Rows from block 3 of a small CTC audio transcriber, named by matrix and row number. Rows with one number belong to one neuron. Each number is 500 + 50 x the weight over its row's rms, rounded and kept within 0 to 999. All counts start at 0. Numbers have three digits each. After the name is the row's rms in percent of the matrix's.
After each neuron's rows are labels from the 100 clips, of 14848, where the neuron reaches its highest value: "responds to" is what is common among them. Only what is clearly more common there than usual is listed. The data: read English sentences (LibriTTS-R).
# fc1: MLP up (model.blocks.3.mlp.fc1.weight, 384x192), inputs 0-191
# fc2: MLP down (model.blocks.3.mlp.fc2.weight, 192x384, transposed), outputs 0-191

fc1.186 100:580490493434497531472588493484484505476480566479484508504450390523501574604471510469541493495486499486557597547418487562449491529464398512493536534467527377526552549529483566495498422543506494489498528495510509430633495501496552467469554497576517468453415409496445615453541514597500426464587414473497446546460527400512478486510504493453522513487469533446559492382415441507427489481491517456459435465457506516629502475488512512524545517467575470463570467543487428511525418506463399447593556515568451434528480501520543569521424489543431550604479606466535610497561479456541480535
fc2.186 101:516554575464565649502459494512533463507505509440480495541422590487505562492526536491475489473510479462497489461548530448462468491479612443522550498593443613546474466537528522471479494474488530490527448545504568547516468484492518561538476448396455484472466547531517617572420454400463533507435554490609486527515521386548475481550480491492588508456479514467488490511621565461471334446527410556482581424569511469468508558499467564448514529551501482473460501428590588521501613424482490435491544488449415607522508543471518431443475543537496544489477459491463410491513439584446472488
responds to: voice: female

fc1.38 098:420512492476506381576495479480503437546492486484471495479472501532488476529524503466542503473485505478507542516435547708453572542508510504527509487505537465500624489545515614403479406499518500429447541531436552537512475510507524629551443484420452502505444506498564588414520512469575416512560539531498492539479454500545579526468477543463562443503525577426526526405482488581491486425472492578588356503540526507474550450465467561526506485428495520487441412486470422522519470457640566505473493525614409497490503512577498478543520545494509535510536490453537410429397497526504483478
fc2.38 112:495509439550601558410509446527543475414467556473523478475641551522565452399466460493532455425546459535477471553566500474508510508527412565513576526393393483516389413440507501498569578481483573498536470549630534560521503469471568496528444480501484459522496454513538560519460487424531493485550471459509497450528570574470472472521486403537435527515522431546520513438469437398498473576498530438549435460572516478529428493517554478508407552507510459476521618492485539578521550584490484524538625518457481549480470528513538455539528476346530467493546492419504524531505455422536529560
responds to: voice: female

fc1.364 104:527512564585566509554536561564506513591500566533448484382496473499503578496482515406519457483503503528482501524458505592531405546522538452403512479462499462500459549539465554443458477559476460541557477482497476463421389440450457510586495446562602459483419539424502547422494489522533481448569529528536463497506480469515490460517491478472511463553668568477563541413630469450440516527469551533507468421467483443485601511429445517571536529499563503482507507478455505536492556536510459461516586436556445558526528536444421565530504506470416643507394564474524386493452505538519467467
fc2.364 102:404461440447430525473518482406500400408434521570517528522496537483483592421627528478535442538484560499434516437515571441513553460481416397539505472568525530402453511500516520512597487456513497403498473496578577538528659476416508455456520520448489566519598478469475428541530502551578510544504544555504479489608443507502486531530524522520432508506476446481421494560423525498482592513528496573491521494440519432382420544527549497537569504553468509436465465515570623452433516620454510528516537577434522506463494491514576563519483474483519512530524429509469542538550483476505476524
responds to: voice: female; the word "you"

fc1.112 101:499536466486472487479505481475539518501588463498535469475447548543482482483428549518568514570450622518468524500594431514440536437532525494432516554521557482500512565523406569465518459489591500492507519496453454491492458543504517526481454553553560509555443531448369493517426480634502436513565427564563588460539525414491464491476420405466508593450513514464550503568546490490535538610506447530497478424502611428479518484472512468570442503466496525480488477539577615517481350514556537328551558490512454459502475515401534563503475518489482384459492481442460549508412510528520526538
fc2.112 092:511449567538516577459474491439388453501374495490461539610486502500535547503489461505577532572504529420470475538519597530505486462534411442573430460517531466495475540486572494534443514486484484503531494516524451463511423486482519478503561438502551533519550512581482517515456481447590499621391532516527464521501498458478562591496533531499563524497507471572570465485529555561527516337403635561501354546571361398418506402471426512424504509531513503516484480473485486476490533389519460572476465476469515492487554593483453491546472472535540572525446503529539486515560453496447497503
responds to: voice: female

fc1.4 107:435529476497502443608493472495473487490489413416571507458448551503489490517503578406456475511504431428524594532564588535543501559552506475547503515562564543488592430480501524558398476474530466415516546512548476429530529423467471517490467452534511481462491565500473517470488515509532531416488435458560460508505581473503481451417569495497553565483392485382478582571488470496543617507524533512501581523536466499577460371395523524502455544543416507465496510504489559546490489473552602505529564440540411486505491505524509556449535483578479555519544474478538404421563548629530374438
fc2.4 105:452408476492466531453518527583478543459479561544581464528403623509571466489627522419508477466513540508514429431454449509452502519442537487474483552522496456558487516501561500481453539504525561529479480579462570490470554483451535410436418521489583564561533460449514377542518551469516454574527575455462428551519472497511484537543500458479454458560544574563487491415577511517483502468537472424591473415460481492504478563631532467548416492364502490454461401504513429464488440581528499453550499549484550544532507551497384440498496494403502545506582555484433547555492462410556523496
responds to: voice: male; the word "now"; the word "no"

fc1.215 090:495531511493517669447489472511499506501453497443509608489431530513529549451509580437499513550494475495475568529517522537507500461602522515480505482541558502554558477575552480501475602474557512511487478504514499462543451456475523415491507210497486453522615513535433397540502503520448543534603448587614533420533490485519445440497459489482515539540517500549507483497529464489503413534461414517427433494442491466505511495464478453392500447495506483493512518545538542523461537402546543476525480444344492523488521509523570515380532462501464476526516418498528494503504488547486538548
fc2.215 105:462566576528458407533465516458614504447440481535530499529521448498438490525453450441508472442450506478482489454483402516501527529483480457490481483463412529537517495511443471491499437506487549499558476477364452475483571503533454591594600530453512583392428543563513506499416482600498471512417625547395521554464441463490519520516503493465491565535477529486470470469513531594524509482485592412425539443553457547542506567559548530522559587525395524500508573440435556500499493579462469590432474559607535419529537493453447462500454551525527480492533623495432522394483560500478458494
responds to: voice: male

fc1.376 098:592510506519550463474492413448493494548443471491496455419489412479525494564541602391491437560531544566462492487491483498490605467476416453538503540509580497547547504572515558547519496530523506488493544515503573524583438448474513511429527495554479512486536413477436547469536432447532459464490461471557464430520513458510480541502520624475533503517522433487542472448479389517434488546596513465485466372495494506461550526460465509430559508514618425550566456534487492509466391513460532567486378534574485401411540502485452555478361535498532533541552585476579563438621517496540551544
fc2.376 113:495495504528512477508499503525557412502577507545496522529532500402551539437483527526478497419450503465494490573506562562496469578526549481550518562472383514515429540450399489505459492580461507499562502533479400476464413597535418493501487508426511456493573491493508465503533495513533528502487612545558554543516563496476477582547476531478505530533509526490441485552533509556485523400498528632461415493533437398405462432539505512579488541542512549433507469527598527502514469528511489525556568614539427578534527542488454408444593464351484415395457411563420475472441538429473530444
responds to: voice: female; the word "her"

fc1.229 086:331555481558514556457431427543554479519552469477538477415505539525537479497437459433515464460507466580502520536577556534511517494622534522493509485514553444511474472552532441485484474531566535516540506426457470570492521479473463474518524407570449512486578496507401547434496526604480482479484502484495462511508513489491475424478443468516540536513503560541376517552633559464490540467481512623578593504546404507573509420430408506452605494494409447437494522460504567517466518479585540473509525479337565511575429479529471469464508411518489500476530443483463512484603561545470482450
fc2.229 075:503484570530469424513487505510495521436512531532525494555499511479479479512454512506435493436486484573521483426469452510448480470448413491459561503563450475485463515483573565499576557497411638424508532495643534513519503491480421463499519505366470574543421488447534463538621521465497535432500611470449522541582453441510548434558549551469426482480553510515573433408471445501523504429514528348583435525510408511364533578544480539553561527532555556507445530517522451488512449514504485538446547447567442466466571446572592499468512481463546509503527514532526452510448456509507494631
responds to: voice: male

fc1.23 094:483537507547495557566477472527372445533463502473580506418513452555517589493549613611465496561513496568391536529604449573576592484569478508523479519521497567517434525529437433460464491623427555537515472505450507540527458572515511489530423541563491476535473467578479519558477489500486500464507454466520446416546576435507545471399502530472501530465512512489501556436449467510456486510425461547554455520498558414529489430510532489491510500553471456465526649494571467486497561548459461523516473516506573378334481578418506491502478495507462540508554406481493515437394539447534472533
fc2.23 111:448475505480477368411555525572619536530510481507529489565568529478445469466494445517487490514489522510496562528439526466530487448418489506475484497446431377442523608479471576476567563452667443459479527438586581474542485543526439466397503523436493531488593486521503501438553370516438559486404483533566464508435468518498535519513497512498562573531487573508494518523503480428459550509523538443530474423505499568446532512553435542556506518493464554548469347457499502423479412597466484458593543410473502519481520488543534552454542548477584446494488516479492556546583489474448461543
responds to: the word "i"; the word "my"

fc1.176 094:393510539524619560582489576497476563434512495464567489536476444536634439495464489572495589527458491534520556554413533500494496458503536504483472516464476530546482473476635544457543480564415519527534542423405475475523542552466516592483570469572511541533452494466488457520552527502475500436484497488392503479439477425475519511422496527507455558554524506497529518458533527494517437469500484562387400447657513527498547503523427507565543517457478518497516504396464436516596453566492533494529483546375551530389501492435539439457411500527415522575538407441470544499466525546532564479
fc2.176 074:517472548464523479475574485516437451546525479554522559538499553498494549474583449437573482565436528424423475455519522513526506539483416450499503463604516481518472493512392531571531561543467385464464514471561501519463456503556576559538439500423411456496497487547485418474417518538555515519545431455643477487630529417519549559488503524497434380524545538510567502564338403511478472514490495417527475539453448496507505486485556495510478455470546489509482478509566547556465483411617514511521487528582395529460530465560407603526520526484506541503406548427534502491481424533438479533
responds to: the word "i"

fc1.254 113:446531524489498460559501516498579542512494404409540518534443550513506466511450501512573378490451507458524473486506534472528548552502409499540403464533447575517491579515476441478527513567556557412448512448440519512510533435485547596530369538591548561485548430598559524570551426494582489460475504396590572524506555584496456419425500506380502602558463564490532519488521408546492472431454516541490473422522546481575490472469499495597446467568508491567515451500502469561451486512520475489502551458553468465493517587439449511467434608391448539553479566493527444497460534476519443540
fc2.254 100:430558458451427543538560466495425509447505557429538588482514470487474512546463463546483503528458484522505528470554418490463484378501525459489482549448480503519596519535506523465468457485523380512598449535579507539447579446560602479636551466566474457560390351584522515629451518450525548447537492527450561509462502555514519427578508490512441576574465452540473483475552466507492539483446513463485525540510451576449447475516582458480544475569502493521490575542534553470472468452514497540406459427528511429474459466532490496511503521500557483560506448487517472584365390583492544561
responds to: voice: female

fc1.351 088:461481466487534583495579516527452514377536547528492535465523486520488523564565559479457469469493509354486482511524535544516527496494415366507509531488489564484609557540495468524468603490450579413553544561536351444477659456461421434468537439545503505484569463573515492384601467482490555562493463527554566448506497455498517474444518442455534537507469564447447542501535494506530516473478467554468537489469533498558474505471602543517477464523493494498550542502490410496486580441576467549581495478404523481481536537543472426452487420469470539486468486436509508498575666447557486506
fc2.351 078:505550450506614535462558520510451466459406477554527532570492533489485408497395474498520502563518477616549448466533566414499542546467677527477512522644523496552514507433497572486489518519574466483445519482434535534497465493518554647504406559420429547540513493476507477534422486483532537458549560507471505551483507460449548581496490542497535510494437421546502500546504454381540476506513419463485477569492437484430573465514445470549485473494469531504497465468539653545502474482486531479461482536571461530457462515500516471514439522528560439517469506428523444369442361570479489534
responds to: voice: male

fc1.289 109:506526486525552507525432450567437508439518497546459439492479503564506559478550575531489471464533478516473529480497540592575520633527523493571489544527530456543487489547467498462517497538461544553502527556406467453522612577503509509490492491503474511483559505531485454438541466490527546420447628531474517405557583437583500566442462520499449525435507397526469559470436328598560537507509536512521542564573455548529526486522509510471468450553470525409397491470498547506485558504570512530604496468472479476395439369463494423464490512459442417451580525409539501379514571460560518504
fc2.289 141:555454448503538462602526549433536477444538497470556614477501494447448538488577522468462540559532538487450501564534518497618537412485455482542519534457510512474455446502462493560585593506541586423495495470528521589510429423434510405437468488402485494568564508586479441537424447505509534558553503516509508501518464505560524611468562437442549499530509493399432592495511470526572560527509459568545488535493590530563406505523517484468429524480426467482469482543462553505433554503426512540430539471477412629496510487531475455533523514510403434547576556435498523431474380462409511476
responds to: voice: male

fc1.102 102:425513505463584496627504517445537529506471551449516481517536386565527497516530524548444426493422496486555447564560493574435460461541455558527466501507482436510581530493455464467489563488464622501598513464427563466577481440555558499555607394512517488496482399574543463500475421471381485478536511414544614538503508517545456439406448546549514512515484535527500427495462505485398580419513455492526472478580519486547469471436521535528582519474549470493559408482431460477437547520492505517575501486430530483439504509511483489589529385495529592597483520471493507453494473574594522558
fc2.102 113:524483479473608492524421515471463536519532480480572569481481507522515437475469544536536536517546434492509475405459542477444621495539511561467476546512429547566512446475444592452521510488533390491386558491510525522494583524484464527447497524383497446526593507531486530500394519567491539532517537452455471555551516500465445606525496473403516475436498400481524567479536490512527504466568565492457496426434383576474535494477497450587546493510439434560492648534622413480506478550572564438517525481500479548447455346525505579504492567496455464511500481471450403548461485453534523459
responds to: the word "i"

fc1.253 105:489499427565483496502483441462445535406501543462429585478520489445467498577532524428455456559447530513571528618543528532422472515496546526519453452499597413529560457559491463515537543640440517563590519602459469521522510507499544582527577519514537479554477459445435590476533469611476426521488542511407488491532488450513545487466490442524542595435515516478500468496495506520530553532513470458464472521382471461491492447537469554442454411502595452433510531522482518452465577497609391472464441514415589461465537473492526490409433407417567554477528432422499585527515471466564518496
fc2.253 109:532540418488483572499505531513473472454551454396523532581386432520430539431512481562483468481501574563495533409456441458502480436467478543416524552413438451442462499435455522552568397472473543517399527510548470569523494448442457429535537492465418447565479628585507463581433539417511483485474491455539536528443474522501496482485492548488485477523438458545406427539569515552479550494520402584578616516553473495484549485464465532519541546539466497581467484469493559476518522514551470596521513526528549549487407471592535541562505563608498482506561623459445495544417484520481437509
responds to: voice: male