Rows from block 5 of a small CTC audio transcriber, named by matrix and row number. Rows with one number belong to one neuron. Each number is 128 + 24 x the weight over its row's rms, rounded and kept within 0 to 255. All counts start at 0. Numbers have three digits each.
After each neuron's rows are labels from the 100 clips, of 14848, where the neuron reaches its highest value: "strongest on" is what is common among them. Only what is clearly more common there than usual is listed. The data: read English sentences (LibriTTS-R). In brackets: how many of the 100.
# fc1: MLP up (model.blocks.5.mlp.fc1.weight, 384x192), inputs 96-191
# fc2: MLP down (model.blocks.5.mlp.fc2.weight, 192x384, transposed), outputs 96-191

fc1.74:109130097180116137138151146157139110092118173118138123129135065081156115143148115147154132154161146143136160092147148131127134129125119111067131079112121087126130100121141084126120098156125135091099184115129143130112143126102124113124145101124137135119133166117135137064087082099112098128
fc2.74:136160110100086108172158086159124121102157089097143142136136117157100109140130112081135121129130137072131119147142121133174082105178119097143108118161157125166084082119128126120093091128153137139128120114138095078129152112135156156136171127081118105102071135130172129162126123092114151130
strongest on: the word "be" (46)

fc1.222:140085137194080082128130079175119117070118084148134149134143151136148101114121144148103124151125102158145133117146142126156142154122074117111170123153134106141156121144099129133148124097135157109088159172069129118111130157101128121164108119140101135137111111112101183091162156093122116135
fc2.222:165129132138110113145132098111102132142133061145100159111177133126121156138115160111154141152116128166115128137124121119126137107109123168155133130112116132148128084067131162132168129132140132160138132184105101102129093137149141115130171128151148089104133081106132179132146121126133102118
strongest on: the word "of" (86)

fc1.14:140192141139119105134172138120103098133123096142125139162128139136106144134173127120183147134199134107108086112100123116107151080138108156088177089158063146128114135126137142134137078155132134114153114155131104123092110097150086102106103120147084135129137171104136124078127138157156113173
fc2.14:083114125185133094124156080177168125135115125148156120107121111113110124142164144156116121120101138113128147187109152097102147147117137119163129177092069122149125148159103092136163139108109154153151134101141136117130122127151117124112134116125149066106153128141111134103169091118159155121
strongest on: voice: male (73)

fc1.190:146141105139126155108141077132132154097134150146117107152081138098120117127124110074141095110147130110112151116184117103107159095139155101161139130123144123131121119121112126138153101149100122112125131113189097126116115173141077150154140106113083142155116165130145116089104149162124158136
fc2.190:125150141118146126157075129130118108144144143135143193116088102104157150064143199133132095075103134135153125148125127151164105133139130149135171135177151140130119132132143142130118158126082152136140138121096159096141122161180107129131117113102124135114098116147090149091133110144106125130
strongest on: voice: female (83)

fc1.163:087161125186150121093118136154110131148129116165150161115140130087126153116153080177150174119126101131109071134106134109154116133122131111098129068214125136121128101163107127117124087150094105109134128153109155142106117153063075148139133127139137079128129118111129159073121116125129109122
fc2.163:098131132041107137147139123092122191105097112131101133129152141191132149121147119131116129124129132133096138131097128137099114131087129129152125174054160135140131133120119143081120146099160138134133124130151109152136126095137159113132132097096130130141114124186120097214119129125139125131
strongest on: the word "of" (56)

fc1.131:144131141141134088127149109150141140132151129101127143108130082143148141059111153123084183144157120132108101147129142121086144061109061114100135141129126094106154150121138105151128131138154146102144105136152111136115108133085107159108139133119137140085146072128122118087130203139129095192
fc2.131:129103134120122115141120135115129156160138125106123093134166131151143141190121107153129105106137144141103119161151088098085185162118108140152135132137132163121164151149109100155111171138123117109148145150145078159100115173125082129095138129116172080120141115111134115100132126091109130126
strongest on: the word "her" (75); the word "she" (25)

fc1.139:131143120171146155152120141155098129112106150170121140116166109128153134077115133170150158115108099146101138087130139126090118123149149156092139134121100143122122118192150086153136145111149138094117143142121152106180115162162120120090136111106124141124112109104130139115095133108123100177
fc2.139:105142169127105107180090118129187174112126148115095099119173114114150145180130116104080137122153121140112108085148099107103151139168109118103117173100114126122122132105119125140151116142128076162131152176108126151126133177146115128150150116168086112124122118126107143132136135108132143114
strongest on: the word "to" (71); the word "be" (44)

fc1.296:138106089139149106093096113181113083112100132133157166118105104086132130120129083129137169144118120145124088111147152134133132175085104133163153155128117132127131085122119190145145117127136126109107123135100161098098159125110108122129121109095119125135156122106137156112153111093129141141
fc2.296:124107143103119151120143138085130148143127122146106120117135138133181150140103125119134124118109151120146137150143110124132123114165109118144132141052138129135115149145127099111121114133117126128126117097128120151138084111166138123137141158128157130109126128164138120113109121153134140121
strongest on: the word "of" (75)

fc1.64:144102107078135156117133125104104159098139123101130105148159130117203087082146108129159116148116137150172147157129137116107130177124109174103162128124182140119164148067149102128108103120100124122192097112099156168106168170078141126129088145114118103150134117118135147140138145130147146138
fc2.64:114134125153150132193205134181124089162108103115127147144151133142112165134117131152119131168140126103116144126129115152102141110128128124106140126072051119144139121120093150127122123149194147160118112143117126119118044104116082099122133128117162107137098110119129151136121131134130122134
strongest on: voice: female (90)

fc1.211:135140141115170122164147129127159149123159112116192108145146120111104106117161116135170142160165128124092087096141140117084137111131119153156164109133124143109125129165174135144101120140151143158174118095090138123115150151094119134100139132121112116155121087117137113082160130113126125162
fc2.211:130166140157175118131179192095124111130108129140145149149106123107070202160119130105144162129123122176116122123105086134137092120192137090104117138168136113128096095118118140090136125139104131130133132120121130105131142146091102131141155129080177117124115119131125107139140172107128154116
strongest on: the word "not" (41); the word "could" (40); the word "would" (27)

fc1.146:143155104143152117098124071149145120083124145109134152137151132117163102135120117133130129150101109120132120117159163087104167106112106174112106113105120146127114123101094158100116081124073089112128159137128122165103108141160132147128137135140144128151136097095118100120162113169138132134
fc2.146:143120146125123146130187168103134163154145097144141160138143144160099169117114107081101104110115122113132140151127095137104143131119136106103122141140106117129110129170114144099153117181115129136108113114107150127134180142105147142156176150108101067154124138084094127104115125104112127108
strongest on: the word "not" (43)

fc1.172:105199125149093162113162128143133125059124143123129142113131126103144136123144128174110143133120148127129120098094168145120145123133106126134154134157131121088136129138102158150090070177088182098163122098113144136144125134115132142146069170113121098108124140105131147118150144133081094141
fc2.172:151110105138134090123169108146119156087172133107105142103170070187091069145108119116138105178142122109132133103131187131103135171132115147125118096143128145133114097153142104095117092127172145098109100155132172125134130099123179147104139113173146168111124122147179121121125125161145124109
strongest on: the word "to" (72)

fc1.72:109077125178148143124125098103133177121115126157140135109107121152163129124159107130103118145098093117142102116155109141143107124073129117126127109109135167136126100147137106156127102096123154152112104123127136090127180132107155104138096142136108074137161102147154121036118135130112070112
fc2.72:120129119060120138127112150164127062149111115122103120137180141100141210111133157121145117141144146117132142124127113125125175122153123134096106143147139129124163100128122148112134160119122136126128140122127132134144093128159067151127120113164120118113114147191106133192148152115139128143
strongest on: the word "his" (28)

fc1.39:130130155129102127137144134149144124144125085077160088116128105102151128128139145174109117112143155142117144119158138142100134124094094120111117137132114119110069126120097076119170144149139143114124127107126168145144105167098120151163104090136142089145141153103139118114169132130139181118
fc2.39:131135100138126130070161139175127104115126163155105142161178160201102145115125146087138108151142118147144105153122138083121131124160116124158126134080150128152098117091130115099119116112112085161134104160157133114163141137135120107106170133139114158126125131120202150124101125096132133121
strongest on: the word "he" (50)

fc1.238:133157139129137131113182105155147151106136061108146125098118146105134183098115098118119190136142119127105111045145154138128115143141088141134083123147153131137124102141103102149115118107118135131138131126110113114069145132128127132098132150102115115156168088100145129114101168100158164119
fc2.238:127096126130109130149147147127129204113120110129153127142150102080127076142111057115107088096120127081110118094101135131161085147124108129146121141140178136134134106116131140131093174113142103138121108155107114147128146154117105109123148157132117167124131129109133159119099164126125134149
strongest on: the word "not" (50); the word "no" (28); the word "but" (26)

fc1.293:150175167145115147128101117126124148156137113082146132144201118105158137145143128155084135174166117138172130094101179122148114065103110098084141122085108117129146130110096128124126133125145122124148102135131075118109142133106124098094153106124129110152114120102141105094128137138132143130
fc2.293:119174110122178132101148162136129153147144120110063133147053137119106135157151100095114140141140126159126125128081152114098103152200149165140134162076140133133158118104120138082116079161139151113108092150105140129109150107134142103122120111127142123152135114127134127136160135128138132112
strongest on: voice: male (79)

fc1.111:154115113153113112130116112133134160158174128067142120151155157126144123118146124160165162102108131108162107142129066106130143082136108115074146122150141127118140125102105100130104124144107152124060111143071094122112160133062086148115145115123124125136131116113145141117140163136134114126
fc2.111:129140139128126136165145105167107138146126136131135133144175115103192141135187083121128085133137114125104142092119190159115105140052126117151112142097184120104143125140147136114153099107159133133168119133109144149121117092177110103112153160113156122140128118134096138127146148176133119107
strongest on: the word "her" (35)

fc1.254:117138104142090120101093117106125155129163119148128145131150125139123158129127126122121147121172085143154094155138130129131167102104128129101156188102138133099111117118180096152137089151138157127139125096157157150121143126088091123096115124133103107109138067121168131157126140101088105138
fc2.254:151094144148188132120118145122150150134121159126166145106094127110175146127110091126118110118108134140084128135146061148094108131141128156065099111121146113117193158121060133123115170136119119102110114107098166132136144135165139121129108132124139133145170148092142122089110148158128124141
strongest on: the word "her" (30)

fc1.253:137107128136121182182088120162104084125132164139141154120176126131143124127146130146096196119112087158138127133142126095103097123133131124149097151164133147070108116151143107137127116112169130124168131131118181140087157126153108106109118122123132101158164092070101144066142123128122113134
fc2.253:152112128114170113087169121124132133127148134134150143133013109138093123117111148124119122146146125146122107142152167181153119131182133121059141136181186136121140113087109118134088134155078129126136145132119142151134105128134115113142126095154135096136150129098152138096105138101128119123
strongest on: the word "not" (26)

fc1.120:177146118096184119091150132136165153098155123148172115136121137127176077119105108125125101164115098117125130083106104141168118164124145134059121134142128153133159108089120121126104126128118176087122126120133151107153114103115120124130085151122093127135119122114149116129125127108196160131
fc2.120:154141139199133128116141091091099066113116146129154160132126122167087152129156152107121133105140151082147129127132161120118156110078126140152126091142122125110119109144142125114146113153184125130145138123087117140120168121173142129140133110109154090139105133121106106130130107146113127117
strongest on: voice: female (81); the word "said" (33)

fc1.368:149173152148132157160171158123142143139134083109144125146130124112141128104142114142121100120127109151122166129121144095128128151127159120125145123090125101100144156100105104117143110127097185106128131154123160124119089123095079150127141123091171099112113124117118156043158130128115108134
fc2.368:140164129075125114128188108111124146159146136106074146142106117129083151130127129123144108175144139170122099124111073109108160129158095153145108168173134112123123108121146137146108125142174129103120127169140134132173157119094120143114140103096152132137109115147133125155147123135102125146
strongest on: the word "be" (49)

fc1.59:146132081149136128171108148124113141073121114157107166148100139123118105090136114149124155122133107151122098108092133082150125100105141166160140118142136124162158138115172154110087109140093111116107097120103133133110098086141147128136154161142098142138128096112126135126083144125145083131
fc2.59:141104144115144108129200070142134079086144130104147094097166115150139090157091134116092101137157115102152128124136114091096134144138136129069136077106149128131119142102128146069122121133162124119167155121087114128143142182129136168131133123147131141137108149146158116128155064157136121157
strongest on: voice: female (82); the word "i" (48); the word "my" (44)

fc1.144:128100111158149157122138136113154109115099103115154170130140102134120086126142106112090148178152139121139144105141130090116142093157148175124084135134123150183138113098134129162125077140137137135102131114115144155116137099128139182135073121104094076117138151098098137153154143104146099164
fc2.144:103102104093119150146128114176121125170150127140118100145131105095134166093158138114136097098114135190134125126045128074144139122148141139120159106076130130107134167067108149122099177152142109123126146108130092131123134156115155107140143112123162075131132155147148152105117127136124139098
strongest on: the word "was" (35)

fc1.243:113156120170119140150142157098126109118144132154157137160145135123107140084185054114161113100144165135104159162156180077140110126106165112102150122158141142124134135115164121107119098173106139134133126121130135107118122105109106169112118128138154130115107118121133134124097141096121146120
fc2.243:126162134074122110134127128129127180108162123100134108121125132178138114185096152085114117123108130164163120116113111118130118133188132139136146107105120131109107116100105141107125136150115108106143150121126154111119119083139112119114123136066165155125099154141121113122137115162118119124
strongest on: the word "was" (80); the word "it" (35)

fc1.40:138146096108094087167102107113150147141092096152187161132126104138145152109152118144116118121147103134175158138134154178138127125103129106133101095124140078125157109116108130155124121098116148135137100151156152091127102109107048134152124119119121115097121152124128134121132126095150137150
fc2.40:129166146080159167116098153124115102142131110140101128111162158087116108133120154095149099099146187090150126131109102129128145140178128088099149137098099130117103136148153110173137127137174089143098113143141063146113139151086138139114129139081122127155128149125167168149137156088138114140
strongest on: the word "was" (72)

fc1.353:147140115175147138165078164109134116145166139097123126112174120108156104111141130155093180111176084163124126130100135150137151127125116088126118114144110090133115139092118114116102113191147106096124108135098169105097143120129143122110116101147128126119124130102092126124144116153112153149
fc2.353:121128171146158145134117169142129155128111076119113104154072132171109118159169151118158105087126138158119137117177131133123086124151128139055153120146157123153133112134104138107105138116137126122099095115119154118163115108104135145136159128107152088126143127137122119149138125094094125116
strongest on: the word "he" (41)

fc1.360:117157149148148126107072113108147147126120140157131112160077118156125128110190132166140139104188082152145105121176112148139127150078108149141068119118175128134144110136140109098141099106127108159125131094167100134095152101094177131144139078124160136120152111142100125059121123172099121113
fc2.360:104110125155093143137168136147137074120117114124129123112216148081152172141150113124142107138112138093068143128029124144121160132143127120117112131138082109128119149143124134135131139140111130121108122151113114092126126144134127103127114141147065115127138139188149145190134144120125129130
strongest on: voice: male (76)

fc1.374:151135110104111171097141137127158150133108159111132163145136161092117138088185159135080113142114086123155114125150146080140112141065096121157187100123089117100135129111088134139120112122122106159139085160120160144103130119133123091115139124107114124152127143105156118146120124168144165148
fc2.374:117124144132132140175177090162128112095132148124088088122117113130096138143095098120174146103140146155133176171130164058126100109120113146117134167125168136139141172119139147099121160102152093158114112105086079153150150111156109133114145110127125133100123155140102172106107110125117126132
strongest on: the word "was" (42)